{
  "arch": "swin",
  "model": "image classifier",
  "dataset": "telescope images of galaxies (Galaxy Zoo DECaLS)",
  "train_examples": 44167,
  "image_size": 64,
  "crop_scale_min": 0.5,
  "horizontal_flip": false,
  "color_jitter": 0.1,
  "targets": ["bulge size"],
  "num_classes": 4,
  "norm": "rmsnorm",
  "norm_position": "pre",
  "activation": "geglu",
  "mlp_ratio": 2.67,
  "head_dim": 64,
  "fused_qkv": false,
  "bias": "all",
  "qk_norm": false,
  "layer_scale_init": 0.1,
  "parallel_block": false,
  "inner_norm": false,
  "moe": "top_k",
  "drop_path": 0.15,
  "num_experts": 8,
  "moe_every": 2,
  "expert_mlp_ratio": 0.5,
  "experts_per_token": 2,
  "shared_expert": false,
  "patch_size": [4, 4],
  "conv_stem": true,
  "depths": [4, 4, 4],
  "widths": [64, 128, 256],
  "mixing": "cutmix",
  "label_smoothing": 0.1,
  "loss": "cross_entropy",
  "residual_init": "none",
  "optimizer": "muon",
  "muon_scale": "spectral",
  "lr": 0.0084,
  "momentum": 0.95,
  "nesterov": true,
  "orthogonalizer": "polar_express",
  "adamw_lr_other_params": 0.0015,
  "grad_clip": 0.5,
  "steps": 8400,
  "batch_size": 256,
  "epochs": 48.7,
  "lr_schedule": "linear",
  "final_lr_fraction": 0,
  "warmup_steps": 160,
  "weight_decay": 0.08,
  "adamw_weight_decay_other_params": 0.05
}
Rows from block 9 of a small image classifier, named by matrix and row number. Rows with one number within an expert belong to one neuron, the router's apart. Each number is 128 + 24 x the weight over its row's rms, rounded and kept within 0 to 255. All counts start at 0.
Before each expert's rows are labels from the 100 images, of 14848, where the router gives the expert most weight on average: "strongest on" is what is common among them. Only what is clearly more common there than usual is listed. The data: telescope images of galaxies (Galaxy Zoo DECaLS). In brackets: how many of the 100.
# router: router (model.blocks.9.mlp.router.weight, 8x256, trained with AdamW), inputs 64-127
# gate: expert gate (model.blocks.9.mlp.gate, 8x128x256), inputs 64-127
# up: expert up (model.blocks.9.mlp.up, 8x128x256), inputs 64-127
# down: expert down (model.blocks.9.mlp.down, 8x256x128, transposed), outputs 64-127

# expert 5
strongest on: roundness: cigar-shaped (31)
router.5 [169 147 100 160 106 107 132 113 128 117 153 118 173 108 135  97 200  94 106 175  89 115 145 122 127  82 132 121 107 140 158 101 146 147 117 139 113 134 141 145 114 143  72 138 141 147 160 106 164 131 118 141 125 136 142  65 149 111 135 100  91 133 115  88]
gate.15 [ 89 117  95 135 151 155 125 127  95 164  97  92 138 129 107 115 125 128  80 117 130 130 149  93 169  82 140 148 148 163 105 124 147 138 122 169 139 139 139 122 157 123 147 123 164 123 101 154 102 151 161 141 118 128 134 105 163 148 105 128 135 133 139 126]
up.15 [112 136 122 144 131 127  88 135 155 118 155 105 129 148 104  90 151 135 176 123 138 163 118 132 137 154 124 124 126 106 141  97 111 157 133 104 140 105 120 148 156 113  98 136  98 164 137  99 126  94 108 128 163 130 110 148 132 165 113 113 132 131 104 138]
down.15 [127 124 118  86 107 142 132 127 130  99 142 148 194 141 124 126 131 125 137 158 123  99 112 195 180 129 124 132 146 115 125 104 130 111 122 127 132 151 132 128 117 143 132 116 126 114 107 104  93 127 124 134 122 145 129 112 116 123 120 126 161 137 156 136]
gate.16 [144 147 168 129 142 111 145  92 134 163 136 123 142 135 121 138 162 113 107 139 123 179 148 132 157 115 168 124 129 122 113 156 103 108 140 145 152 155 101 112 128 123  68  98 119  99 164 103 144 144 103 132 109 100 132 145 159 148 123 120 178 111  81 130]
up.16 [130 112 114 127 128 149 116 134 155 133 142 126 142 144 155  78 135 170 126  87 144 100 146 126 108 166  93 121 134 136 155  97 119 142 119 127 128 104 171 147 139 115 149 123 103 132 138 115 127 116 136 135 154 129 126 121 135 138 146 103 118 117 180  99]
down.16 [114 134 103 160 128 134 117 115 125 112 141 124 103 132 147 109 135  92 151 144 126 119 171 142 117  99 125 151 163 118 146 171 137 161 140 156 117 110 132 121 131  99 128 172 147 126  95  85 112  96 121 129 141 107 136 123 126 104 148 108 111 123 111 130]
gate.17 [138 107  92 124 109 119 116 132 135 140 147 105 143 124 132 146 139 149 115 149 103  99 159 132 149 148  82 109 105 147 120 137 181 127 125 111  84  92  99 161  85 143 130 166 135  96 150 138 106 117 109 133 142  94 147 163  94 158 107 121 120 108 137 102]
up.17 [131 126 127 116 132 138 106 129 135 130 116 102 119 132 141 141 150 142 142 100 147 121 129 143 154 172  94 143 119 125 136 191 158 130 134  84 136  84  91 115 139 109  91 146 125 110 127 131 130 119 120 159 121  75 118 131  84 157  61 139 135 124 108 107]
down.17 [130 148 163 154 140 115 135 113 145 137 141 129  90 177 115 113 127 157 114 156 136 142 107  78 154  92 128 116 119 140 136 113 123 141 138 136 126 131 106 136  96 167 147 118 102 126 123 104 177 149 133 130 157 115 127 126  92 108 108 131 132 122 133 145]
gate.18 [130 125 159 130 110 141 152 118 152  96 108 111 157 130 133 151 149 146 155  97  85 114 120 156 140 142  98 150 108 161 169 141 130 136 119 137 157 132 136 139 170 163 106 141 119 132 133 100 171 139 131 154 161 119 118 126 148 116  94 118 138  91 144 102]
up.18 [156 133 143 113 131 120 122 145 118 148 136 133  91 119 117  87 123 111 111 139 151 156 135 130 106  80 153 126 168  80  84 132 121 124 157  91 117 126 145 116  88  87 135 137 126 108 150 154 119 111 123 110  95 156 149 141 132 126 171 134 116 164  91 157]
down.18 [123 129 139 209 141 147 146 124 120 111 156 135 144 147 138 129 138 134 142 157 123 123 103  93 107 161 159 147 132 123 107  72 144 113 109 130 118 128 153 118 143  84 128 114 118 120 131  83 105 158 112 130 145 130 120 139 111 125 174  92 169 127 154 127]
gate.19 [164 163 104 109 126 118 105 139  88 125 107 159 163 146 148 124 145 113 147 127  99 132 133 138 121 154 101 146 100 119 108 115 168  78 174 119 138 189 123 183  88 115 162 164 107 123 144 146 108 101 140 101 177 135 126 120  99 119 138 154 132 112 104 147]
up.19 [116  99 156 107 155 152 136 139 107 125 138 169 202 145 101 111 112 134  94 130 118 149 168 131  81 128 110 152 123 164 140 147  82 162 112 126  66 155 118 160 124 110 174 108 139 139 145 147 121 106 138 153 119 134 115 100 124 114 129 102 142 144 112 104]
down.19 [140 128 102 146 111 123 104 152 156 142 125 123 165 200 121 126 145 136 122 128 133  97  38 191 124  78 108 144 122 146 142 133 137 126 110 137 148 148 135 125 129 142 142  92 127 148 129 157 149 130 119 141 125 113 153 113 102 131 116 148 118 141 101 131]
gate.20 [100 154 132 102 167 132 156 125 112 148 125 151 113 141 127  83 136 122 132 132 129 118 126  55 151 198 191 163 134 115 128 110 131  82 125  93 102 145 112 162 187  96 159 140 101 143 120 182  67 142 147 127 142 136 164 105  79  88 156 125 139 126 129 119]
up.20 [111  85  86 146 103 147 109 123 154 139 157 102 135 118 144 151 121 133 130 111 138 161 143 146 130  62  66  91 126 140 157 140 111 127 109 134 139 116 117 112  75 141 104 131 164 107 144 108 187 101 118 123 128 117  96 130 166 172 109 127 118 125 146 161]
down.20 [117 131 123 164 121 139 111 117 111 175 122 139 128 155  92 133 122 138 130 153 139 139 192 101 179 194 157 115 139 118 114  82 128 131 129 151 123 162 138 144 121 154 126 132 142 124 126 206 113 160 115 131 129 125 125 146 138 108 122 144  94 126 139 146]
gate.21 [129 143 154 115 158 109 112 134 122 155 156  98 154 138 141 113 140 110 156 119  92  86 192 152 127 144  96 129 128  78  96 132 124 159 120 125 139 120 162 134 152 126 132 137 129 134 103 106 145 131  77 143 149 115 122 132 106 135 156 108 149 151 113  92]
up.21 [103 134 131  87 110 149 166 141 134 159 107 121 156  91 130 118  68 145 116 157 132 163 175 116 151 106 120  76 118 146 113 114 141 124 109 142 101 148 117 160 180 132  90 177 125  69 138 109 149 131 116 125 137 107 124 133 107 150 126 129 171 161  97 116]
down.21 [139 122 182 138 132 140  97 132 166  75 149 130 141  95  94 132 130 123 140 151 119 114 135  59 147 125  78 161 151 135 107 113 129 135 108  90 148 125 173 129 137 138 122 155 112 121  95 120 138 123 117 107 123 165 130 110 124  85  97 125 154 154 156 122]
gate.22 [ 76 116 120 104 153 114 143 152 106 120  90 144 138  97 132 148 178 155 125 124 126 226  78 124 126  88 136 123 135 116 109 129 169 118 115 141 108  91 126 124 170 114 153 101 114 115 125 113 113 112 152 167 107 111 161  99 138 186 134 127  97 162 146 139]
up.22 [111 144 147 155 134 133 124 130 113  91 156 131 140 111 154 178 135  70 118 129 119 107 145 139 130 110 139 123 117 163 100 139 134 105  88 152 150 159 158 129 151  73 125 135  83  79  97 140 153 143 135 109 120 141 143 130 116 124 122 161 122 127 118 144]
down.22 [126 115 129  60 131 120 148 117 155 139 159 122  57 134 116  99 117  99 137 140 144 131 103 117 173 179 157 107 142 137 112 149 125 133  98 120 135 122 138 135 137 177 131 137 107 129 143 113  51 107 126 127  89 119 121 149 110 136 139 124 189  93 119 130]

# expert 0
strongest on: shape: featured or disk (87); edge-on disk: no (83); spiral arms: yes (73)
router.0 [174 114 143 162 152 147 112  82 148 138 141  97 111  93 124 152 139 124 156 133 140 106 138 136  89 159  71 118 140 107 133 150 161 136 142 124 148 104 160 165 115 126 131 155 171 154 146 150 119 120 125 133 113 102 125 135 135  89  85  71 133 140 137 155]
gate.15 [ 76  77 103 136 130  80 109 116 128 117 134  96 159  86  90 135 126 152 145  89 142 149  71 103 132  88 119 104 128  85 139 120 146 142 142 175 147 126 116 137 130 120 134 136 130 143 131 120 103 172 145 108 139 141 116 152 134 160  99 119 139 119 128 163]
up.15 [113  89 150 139 112  80 118 104 112 133 132 106 138 122 124 118 161 158 145 118 127 165 104  99 120 115 107 132 126 127 119 117 161 137 134 156 139 105 122 153 111 138 117 141 141 145 120 119  96 114 119 153  93 160 120 121 109 150 107 136 153 110 133 191]
down.15 [121 119  85 181 128 128  86 119 144 209 126 132 118  62 112 115 131 100 117 139 153 130 205 124 125 108 138 143 137 109 129 129 113 108 125 150 118 145  52 118 123 160 130 154 114 119 146 139  99 109 131 138 140 140 133 132 135 103 155 109 137 154 110 146]
gate.16 [138 139 136 168 125 131 122 167 179 141 130 190 147 145 154  70 137 107 110 125 143 124 111 116 178 146 114 108  91 101 140  89  99 130 153 151 101 134 106 185  81  93 118 136 138 123 134 133  88 147 124 164 118 128 160 124 157 122 136 147 114 138 176 119]
up.16 [148 124 103 129 116 132 124 144 148 106 133 138 135 148 122 148 140 139 125  98 151 155 146 113 119 121 155 120 130  93 139 133 117  56 162  98 147 115 128 145 156  84 132 118 131 125 105 153 135 125 116 117 134 114 149 187  79 149 169 107  91 147 191 103]
down.16 [135 123 115 100 123 134 167 141 120 170 143 141 129 135 135 134 142 117 109 159 138 145 123  63 130 157 101 112 104 136 133 116 138 133 120 107 161 134 176 153 125 112  98 146 132 138  68  78 144 180 117 139 129 122 116 149 155 145 154 148 105  98 100 114]
gate.17 [119 162 141  79 129 143 153 150  67 127 147 112 159 138 130 131 113  95 113  97 101 123 139  90 132 132 173 127  90 151 123 129 119 126 120  90 123 119 163 114 110 107 107 161 118 129  89 146 152 167 181 110 140 119 137  84  79 143 152  94  74 135 117  89]
up.17 [116 163 157  67 160 123 138 125 111 146 129 111 135  96 153 180 151 153 143 123 105 124 149 143 128 118 103 178 128 105  82 112 155 134 146 151 152 151 135 152 126 135 146 102 108 194 155 108 154  96 119 102 157 142  98 134 105  91 134 119 167 134 112 149]
down.17 [135 124 124 107 138 116  73 136 133  85 141 128  78  75  93 111 126 135 117  86 152  94 148 126 145  95 146 128 174 137 128 171 117 115 123 129  92 114  96 132 126  79 137 125 133 128 130 164  88 208 124 132 128 116 122 154 115  93 126 129  90 143 146 135]
gate.18 [145 113  89 121  89 102 144 188  66 149 119 116 101  90 110 106 149 141 125 118  94 158 165 132 112 103  98 170 126 107  85 139  67 116 119 104 123 131 102 127 122 129 137  97 123 106 147 137 113 136 110 171 131 123 152 124 122 125 169 154  99 122 140 144]
up.18 [143 131  73 126 144 122 110 176 152  83 130 122 151 141 115 185 121 133 126 132 165  95 156 144 113 151 157 157 155  82 126 122 137 152 135 158  68 157 155 125  94 139 133 125 105 109 160 128 111 150 114 106 117 113 120 113 120  94 124  90 114 113 125 121]
down.18 [124 138 132 140 146 129 141 132  90  97 113 156 125 138 148 135 121 114 148 150 129 131  98 127  85  82 115 144  84 123 133  92 152  90 115  70 111 101 126 111 123 163 120 124 116 119 107 144 151 146 142 142 109 133 108  80 101 125 120 152 124 143 172 134]
gate.19 [119 151 141  97 138 116 120 128 134 118  99 115 146  65 106 137 148 123 118 156  79 133 108 147 146 109 165 132 126 120 134 159 160 106 108 125  94 129 130 118  95 135 148 164 132 103  90 114 139  88 105  74 103 125 154  98 150 142  76 143 130 100 106 152]
up.19 [115 168 145 138 144 111  91 118 132  90 132  88 154 128 140 169 140  99 142  98  97 160 148 148 134 130  80 151 131  79  91 131 129 139 145 134 149 160 125 158 125 119 156 142 137 117 139 150 159 139 153 135 125 125 118 124 101 113 125 167 100 133 120  90]
down.19 [114 128 192 141 160 156  85 132  92  81 114 143 121 204 138 144 141 129 167  77  94 116 119 103 147 149 140 160 121 100 127 130 142 147 106 116 123 137  91 109 133 133 144 158 141 114 104 130 101 180 158 104 150 167 118 112  90  93 126 128 141 137 142 114]
gate.20 [137 149 141  83 104 128 167 116  89 156 138 118 128  99 157 168 138 130 144 110 153 171 133 158 111 124 102 168 146 152 169 117 128  95 121 167 164 109 157 167 136 119 131 118 142 108  88 126 197 122 127 118 167 119 121 158 175 132 156  98 100 132 167 141]
up.20 [135  99  91 143 113 140 149  82 103 169 118 120 151  90 101  94 128  89 128 130 162 159 130 107 159 160  90 131  97 160 144 108  98 149 152 149 170 163 133 138 144 164 161  84 129 100 131 111 139 106 106  78 121 151 161 157 145 155 149  95 168 153 146 168]
down.20 [131 137 127  91 127 125 173 122 142 113 115 129  92  79 137 113 117 116 151 159 142 121 101 149 129  91 107 185  79 151 123 142 117 121 112 142 142 145 128 145 138 125 118 138 128 121 129 115 177  72 119 131 110 135 114 154 116 140 115 142 147 140 124 124]
gate.21 [143 123 138 121 160 138 116 157 138 112 124 107 153 168 106 135 113 144 107 141 146  99 111 166 128  95 145 108 140 128 145 155 121 112 153 100 157 106 126 117 137  99 101 119  92 175 120 112 105 151 171 138 154  86 120 169 148 151  76 127 137 129 101 149]
up.21 [125 140 146 142 123 122 149 122 145 163 114 104 109 125 108 115 125 141 129 130 136 103 136  83 129 119 164 141 144 150 125 111 128 123  98 145 122 119 130 162 129  95 185 159 154 134 141 109 144 142 133 122 158 142 117  93 122 121 129 150 113 112  92 119]
down.21 [140 139 151 112 119 148 131 135 119 102 105 106 172 111 121 148 131 135 110 104 116 120 149 129 150 122  83  91 104 130 129 125 110 120 134 137 123 153 152 118 126 118 135  83 133 114 170 163 104  75 131 134 128 117 137 127 116 121  85 122 141 136 115 140]
gate.22 [142 119 111 135 113 137 151 128 112 185  92 187 128 142 150 100  70 110 150 175 123 157 153  84 170 111 134 128 101 163 150 165 152 164 144 110 123 136 134 103  93  88 104 163 152 118 120 136 118 151 132 115 116 124 158 116 153 135  85 129 116 150 143  90]
up.22 [121 151 152 136 160 114  78 151 142  89 144 108 127 117 137 116 154 145  82 118 133 124 119 161  98 150 163 127 126 105 102 103 105 131 109 149 135 157 121 134 155 136 141 145  95 128 151 138 102  97 111 139 143 142 122 130  79 111 135  68 136 112 123 170]
down.22 [145 136  49 120 114 134 107 116  91  64 133 130 116 127 117 113 109 109 145 152  77 131 139 181 141 133  93  80 118 118  98  91 145 133 124 107 119 148  88 136 129 147 118 110 133 122 104 101 151 149 127 139 102  89 113 112 135 105 139 149 115 110 141 135]

# expert 2
strongest on: shape: featured or disk (65); edge-on disk: no (52); bar: no (36)
router.2 [123 125 168 124 104 116 107 140 118 140 168  97 146 140  84  96 119  69 113 150 133 175  85  81 133 124 140 148  83 105 156 107 127 164 110 163 119 128 119  91 128 135 100 120 113 186 155 101  64 109 116 118 153 118 133 101 198 129 136 102 140 177 126  87]
gate.15 [115 134 139 174 142 100 131 173 132 110 135 169 141 119 119 108 144 127  91  86 153 152 131 150 127  80 115 125 144  96 125 129  82 143 144 120 163 101 106  77 172 168 127  94  94 204 145 122 140  95 120 123 143 101 171 153 169 119  82 119 168 150 103 158]
up.15 [121 133 144 152 160 118 129 170 128  99 147 162 123 113 130 123 144 151  94  97 157 148 147 141 126 107 103 139 143  94 105 124 108 132 138 124 171  97 118  95 182 162 138  94  95 203 158 125 121  88 110 118 139  98 161 166 182 120  86 127 164 156 114 185]
down.15 [123 136 126 128 131 145 124 134 115   0 122 118 147 175 125 114 130 144 115 130 119 122 121 100 139 147 104 129 119 140 124  75 112 112 130 112 128 108 138 129 123 119 112 132 130 136 110 150 128  95 130 134 144 128 135 123 119 126 134 142  39 124 156 128]
gate.16 [139  92 168 149 130 151 121 155 137 115 158 124 149 204 122 142 142 125 101 127 137 118 118 113 120  98  82 148 172 140 191 132 179 131 105 135 130 130 138  86 155 105 159 102  80  95  70 109 178 112 122 130 100 103 149 143 125 114 120 149 163 108 163 115]
up.16 [113 161 110 153 161  98 127 114  99 118 126  94  58 116 204 146 137 153 138 150 142 164 139 129 150 154  92 130 155 126 162 191 131 147 137  93 139  94 121 127 150 144 138 114 102 132 104 125 169  97 116 103 130 131 142 142 171 147 118 140 135 110 156 150]
down.16 [118 138 176  71 136 162 123 111 157 126 135 140 164 110  92 145 163 101 149 134 144  98 118 163 147 117 132 132  95 112 107 109 119 155  94 145  94 148 135 134 122 129 126 151 148 145 119 133 148 111 140 126 179 160  90 148 174 135 123 127 167 142 172 134]
gate.17 [131 129 145 138 129 156 147 110 111 132 119 168 144 141 127 159 161 159 158 135 165  88 140  97 121 106 101 129 167 156 128 116 123  96 125 153 142 120 114 148 136 150 117 148 158 129 159 186 136 105 126 142 128 116 148 119 174 129 140  96 177  99 130  62]
up.17 [126 156 141 141 145 126  88 108 171 123 162 134 100 132 117 135  93 138 128  93 173 118 152 109 154  79 133 143 165 127 100  93 101  89 120 150 133 143 139 120 134 172 129 109 122 117 142 106 146 166 120 114 152 139 130 121 113 140 159  79 144  94 117  91]
down.17 [113 137 105 118 139 113 150 177 119 192 127 129 171 155 109 128 113 153 155 117 105 184 107  81 111 113 120 109 151 118 130 152 148 150 142  89 127 145 178 119 131  82 141  84 124 135 123 143 122 116 111 139 137 106 151 137 141  65 125  89 155 142 166 113]
gate.18 [134 134 131 112 150 138 200 119  84 133  99 123  92 147  98 131 146 167 125 118 102 125  97  59 122 128  90 124  96 123 119 116 122 112 159 130 173 116 105 151 139  82 146  85 115 162 115 158 120 154 144 105  97 140 149 103 152 151 151 140 169 158 116 144]
up.18 [123 129 114 185  93 135  85 127 118 133 113 150 107 144 125 133 122  94  98 160 152 145 104 171 113 140 159 133 101  96 105 127 140  82 125 111 126 174 133 122 104 134 126 111 108 100 127 118 135  69 136 136 147 149 100 105 138 109  87 113 118 132 143 122]
down.18 [135 123 121 157 160 118  83  96 141 167 130 124 163 129 122 134 105 117 142 118 106 135 139 123 163 117 117 158 135 103 115 122 118 159 154 147 138 112 101 111 129 111 167 148 111 138 144  99 130 153 115 130 143 156 124 103 121 160  83 132 140 103 117 160]
gate.19 [138 141 137 156 132 155 143 114 154 130 125 109 115 159 154 196 163 168 119 160 126 149 147 173 130 110 160 149 152  98 139 114 156 116 180  94 130 151 119 118 151 151 126 145 136  91 136 127 123 145 143 144  94 146 125 138 117  97 114 110 101 131 130 163]
up.19 [110 121 113  90 138 104 119 112 147 144 111 124 114 105 107  96  64 102 130 104 126 109 137  70 115 139  92  94  72 133 113 130 116 119 118 154 137 114 134 116 137 161 119 117 140 158 135 163 104 112 133 100 134 136 170 164 120 137 142 153 117 152 145 116]
down.19 [156 113 153 121 131 127 139 117 136 161 124 124 154  97 115 138 140  91 148 129 118 119  82 179 105 149 126 161 102 125 135 127 117 132 137 150 111 123 180 131 112 108  98 141 122 116 122 144  96 152 144 128 125 108 132 116 124  93  80 118 188 132 138 122]
gate.20 [120 117  76 156 103 139  95 149  81  90 122 124 127 150 101 124 155 130  95  88 112 113 109 128 139  84 129 155 153 145 102 115 152 140 131 137 118 132 141 116 141 158  94  99 129 121 108 111 107 136 145 145 140 153 121 107 163 117 107 113 166 120 119 122]
up.20 [ 95 174  94 165 104 126 101 116  65 151 132 104 120 138 174  85 172 143  95 114  76  75  99  89 141  84 143 108 126 152  84 128 127 137 131 113 113 141 184 125 123 162  65 112 119 121  95 123 140 102 126 128  99 153 128 129 131 134 114 130 142 128 145 122]
down.20 [123 119 151 137 130 140 120 125 118  48 135 125 104 119 123 142 132 190 121  78 172 124 186 168 165 147 129 112 170 100 120 158 115 142 129 111 133 132  70 144 127 146 135 185 114 138 145 147 131 118 129 127 139 135 143 150 130 132 130 125 134 124  68 129]
gate.21 [ 99 127 179 107 116 119 121 143 109 167 145 121 148  84 118 124 113 108  97 112 136 171 116 205 119  70 117 138 107  94 149 139 147 155 128 144 110 127 113 122 113  98 124 139  99 149 128 106  70 123 117 124 124 122 117 111 217 108 148 119 157 156  95 147]
up.21 [115 136 160 129 129 120 120 138 124 159 147 103 128  86 107 125 114 102 110 115 142 181 120 220 114  86 114 135 119  96 152 128 155 129 131 144 133 129 116 129 122 115 120 133 117 144 129 114  77 136 124 133 123 127 115 125 202 102 151 108 158 153  94 143]
down.21 [128 128 175 125 130 120 118 124 132 128 126 129 141 139 131 134 126 127 127 119 133 123 123 110 134  95 131 131 131 130 138 105 128 125 130 134 133 119 126 123 129 131 128 103 128 127 120 137 125 176 125 130 133 133 128 109 127 136 121 140 122 119 144 125]
gate.22 [163 133 119 119 148 120 154 115 118 174 129 110 120 130 130 132 128  87 117 139 134 153 116 151 139  84 151 125 113 109 114 129 156 115 138 148 137 116 129 150 122  78 128 120 143 133 138 118  60 147 142 117 165 124 131 152 187 128 134 105 117 135 107 131]
up.22 [105 124  97 153 106 132 111 143 137  86 126 120 125 123 124 139 143 176 142 108 134 115 162 133 121 183  97 138 151 141 138 126 112 121 119 115 132 136 137 111 143 172 118 130 133 113 130 139 181 124 113 147  96 150 118 129  60 131 122 147 140 107 142 117]
down.22 [124 131 161 138 128 109  88 128 115 145 123 126 109 130 140 123 125 127 122 117 125 134 140 119 144 102 122 166 134 119 128 106 134 123 129 133 140 128 102 116 138 126 130 147 132 125 115 132 115 166 129 129 117 130 130 123 118 128 108 135 130 118 133 124]

# expert 1
strongest on: shape: featured or disk (79); edge-on disk: no (70); spiral arms: yes (56)
router.1 [142 106  87 130 103 139 145 132 131 105 149 181 127 118 122 119 124 152 128 143 110 172 164 133 156  88 148  86 100 174  91 119 123 118 137 129 111  98 117 157 165 144 108 141 169 129 153 119 116 144 119 151 106 119 103 134  88 120 147 110 146 176 120 117]
gate.15 [147 103 201 143 119 129 112 100 175 128 162 141 124 108 154 160 112  79 118 117 143 111 111 141 129 159 100 131 106 161 161 139 168 161 138 131 101 131 100 169 137 113 132  82 101 145 129 150 131 130 117 106 123 117 144 120 136  90 140 112  89 126 128 107]
up.15 [132 120 127 118 119 133 121 121 108  97 134 152  95 139 169 133 126  77 111 145 125 115  55 127 137  92 148 128  97 129 107 138  93 105 134 156 112 105 144 136 118 131 117  79 105 179 107 141 114 141 159 144 164 127 132  85 162 119 137 119 123 141  69 105]
down.15 [132 114 139 115 153 122 162  87 104 172 125 126 223 127 137 108 132 132 122 149 101 113  98 134 203 133 114 198 137 127 143 153 101 133 127 121 136 109 127 145 127  91 114 106 155 132 115 126 145 112 105 138 126 126 107 151 140 146 106 107 107 148  81 121]
gate.16 [141 124 135 127 173 146 109 133 118  96 153 171 111 130 157 143 152 142 136  98 128 172 142  76 110  95 139 141  92 177 165 135 115 135 116 169 124 109 159 146  92  93 102 102 132 118 127 161 109 117 121 128  98 145  93 122 106 181 120  78 105 107 148  95]
up.16 [153 109 129 108 185 127 117 107 142 127 141 157 135 154 155 144 151 143 140  98 134 167 140 117 119 122 117 146 142 156 129 122 103 131 126 134 156 107 150 138 118 116 109 115 121  93 146 157  71 122 124 143  97 143 102 117 115 159 136  96 146 117  92  82]
down.16 [131 128  99 177 141 164 140 114 132 247 123 125 159 162 114 126 131 155 160 160 147 108 148 174 162 176 121 124 134 115 147 113 151 127 118 122 142 152  77 134 135 134 119 157 125 127 146  83 189 100 133 121 129 132 135 118 141 139 148 145 137 115 149 120]
gate.17 [133 141 152 127 131 100 114 176  88 212 137 124 108 132 147 117 127 149 118 121 121 117 107 150 136 123 109 132 143 137 123 141 181 135 135 143 126 108 127 154 149 111 124 121 115 136 131 135  79  98 103 127 161 116 149 147 191  89 125 112 112 106 135 115]
up.17 [125  97 126 148 113 171 100 107 141  78 123 117 168 135 151 148 113 150 154 115 148 146 141  92 132 139 135 125 130 133 140 148  95 127 114 115 139 101 156  91 129 158  98 115 156  95 126 111 168 145 115 117  86 124 119  87  85 128 167 128 136 139 149 162]
down.17 [118 138 157 121 125 130 136 122 120 209 134 126 125 151 110 146 133 125 144 142 104 126 130 126 169 107 132 106 126 141 119 135 130 129 133 135 157 141 132 114 126 162 129 143 121 116 122 162 166 120 141 128 162 118 128 122 129 129 107 127 111 141  82 140]
gate.18 [110 124  94 123 134 133 143 138 109 130 118 115 123 150 147 149 103 128 151 133  93  69 165 146 126  92 167  82 136 149  87 116 108 121 116 126  71 129 101 140 140  95 165 126 127 138 138 109 135 117 139 160 159 128 122 139 107 136 164 161 148 130 143 142]
up.18 [141 136 167 113 198 133  84 113 158 127 148 124 103 110 100 150 170 128 141 124 111 128 107 132 146 105 130 115 106 121 136 169 174 139 140 155 115 130 152 147  76 115 126 164 143 137 119 137 124 162 134  98 130 129 138 164 117 130 110  97 103 135 107 164]
down.18 [120 122  81 132 121 152 179 145 186  88 140 151 176 132 126 128 133 139 146 105  89 123 163 171 120 159 117  66 111 133  99 153 141 135 130 106 141 159 126 143 137 161 121 131 125 136 103  82 122 138 129 135 165 140 137 106 121 149 140 127 137  96  90 105]
gate.19 [ 91 164  61 100 133 133 102 136 138 149 112 184  88 112 112 145 159 171 154 134 131 111 119 152 113 156 152 134 128 117 104 122  71 160 138 125 155 126 136 119 128  91 135 116 132 108 104 168 157 158 100 129 112 140 128 167 169 143 137 125 133 132 119  97]
up.19 [113 127  79 115 130 158 139 119 138 134 108 161 132 142 114 171 151 178 136 148 120  92 135 112  97 116 137 137 132  85  95 122  80 170 148 117 129  91 156 129 116  69 138 160 123 118 137 148  94 121 102 110  85 130 144 148 138 123 164 140 116 157  95 122]
down.19 [126 128 162 122 121 121 103 128 110  89 150 123 116 114 116 113 131 127 141 142  98 167 126 124 100 121 115  71 141 134 137 169 127 139 118 121 169 111 161 114 139 112 137 163 141 154 161 144 124  58 125 129 154 123 137 134 122 109 142 120 147 128 119 120]
gate.20 [155 112 107 157 152 150 136 122 100 159 141 182 123 131 127 128  90 139 157 146 165 136 146 150 150 133  85 147 125 104 146 134 168 102 131 122  94 150 117 162 104 146 152 176 133 145 131 125 114 140  90 152 109 136 122 108 152 137 115 156 124 139 181 167]
up.20 [109 143 169 135 136 131 118 154 181 138 146  77 157 140 159 119 166 137  94 114  99 111 101 122  97 115 178 105 119 145 114 133  97 138 144 164 136 114 128  88 134 118 123 107 106 124 116 129 133 167 139 117 142 132 134 161  92 112 131 143 114 123  77 127]
down.20 [126 130 118 119 123 121 118 137  98 108 146 143 103 117 124 120 119 155 122 143 111 122 134 110 135 114  97  83 107 111 132  77 113 133 123 147 109 118 235 132 120 131 147 186 118 142 142 151 163 116 117 115  99 110 108 146 132 137 128 164  42  92 142 123]
gate.21 [140 106 132 166 163 156 109 131 144 134 158 111 116 180 102 127 133 100 131 122 105 144 162 109 109 133 107 122 123 132 137 113 116 155 115 117 109 146 135 127 158  81 125 140 168  95 127  98 149 140  95 168 114 140  95  96 156 137 148 126 186 102 129  81]
up.21 [109 167 137 112 138 121 154 128 100 126  63 159 133  90 184 124 133 131 133 154 151 139 100 160 111 110 170 140 136 116  83 125 107 132 141 119 148 120 133 153 104 134 127 149 101 118 156 157 120 103 160 113 114 132 154 124 116 128 108 134  80 144 143 176]
down.21 [149 133 192 142 105 148 151 120 139  87 125 119 109 176 106 148 112 140 120 152 139 142 175  52 111 164 106 168 127 104 133 151 141 142 127 101 135 143 130 105 154 129 158 109 110 142 163 107 155 124 155 109 158 109 105 148 137 119 162 117 173 100 132 122]
gate.22 [129 119 154  91 115 126 123 111  97 105 143 122 120 118  94 142 138 120 136 107 157 132 131  93 142 118 134 134 148  94 111 131 145 108 141 131 101 110 106 112 130 140  81 145 103 133  97  90 156 168 148 106 161 126 133 142 148 161 114 100 135  87 111 138]
up.22 [101 153 113 118 102 109 153  59 154 143 130 172 107 118 123 107 160 125 125 114 146  72 133 167 167  84 132 141 123  93 105 157 117 132 105 111 126 124 160 153 113 137 136 154 134 135 143 132 164 145 103 174 135 128 165 118 111  98 154 136 134 135  85 111]
down.22 [110 102 122 103 101 151 135 148 182 116 116 136 115 183  99 120 124 127  98 154  68 139 122 162 159 137 135 112 103 157 129 162  95 108 114 105 158 130 118 148 114 107 121 177 144 141 108  99  85 138 107 161 123  94  93 131 148 130 126 172 134 126 144 107]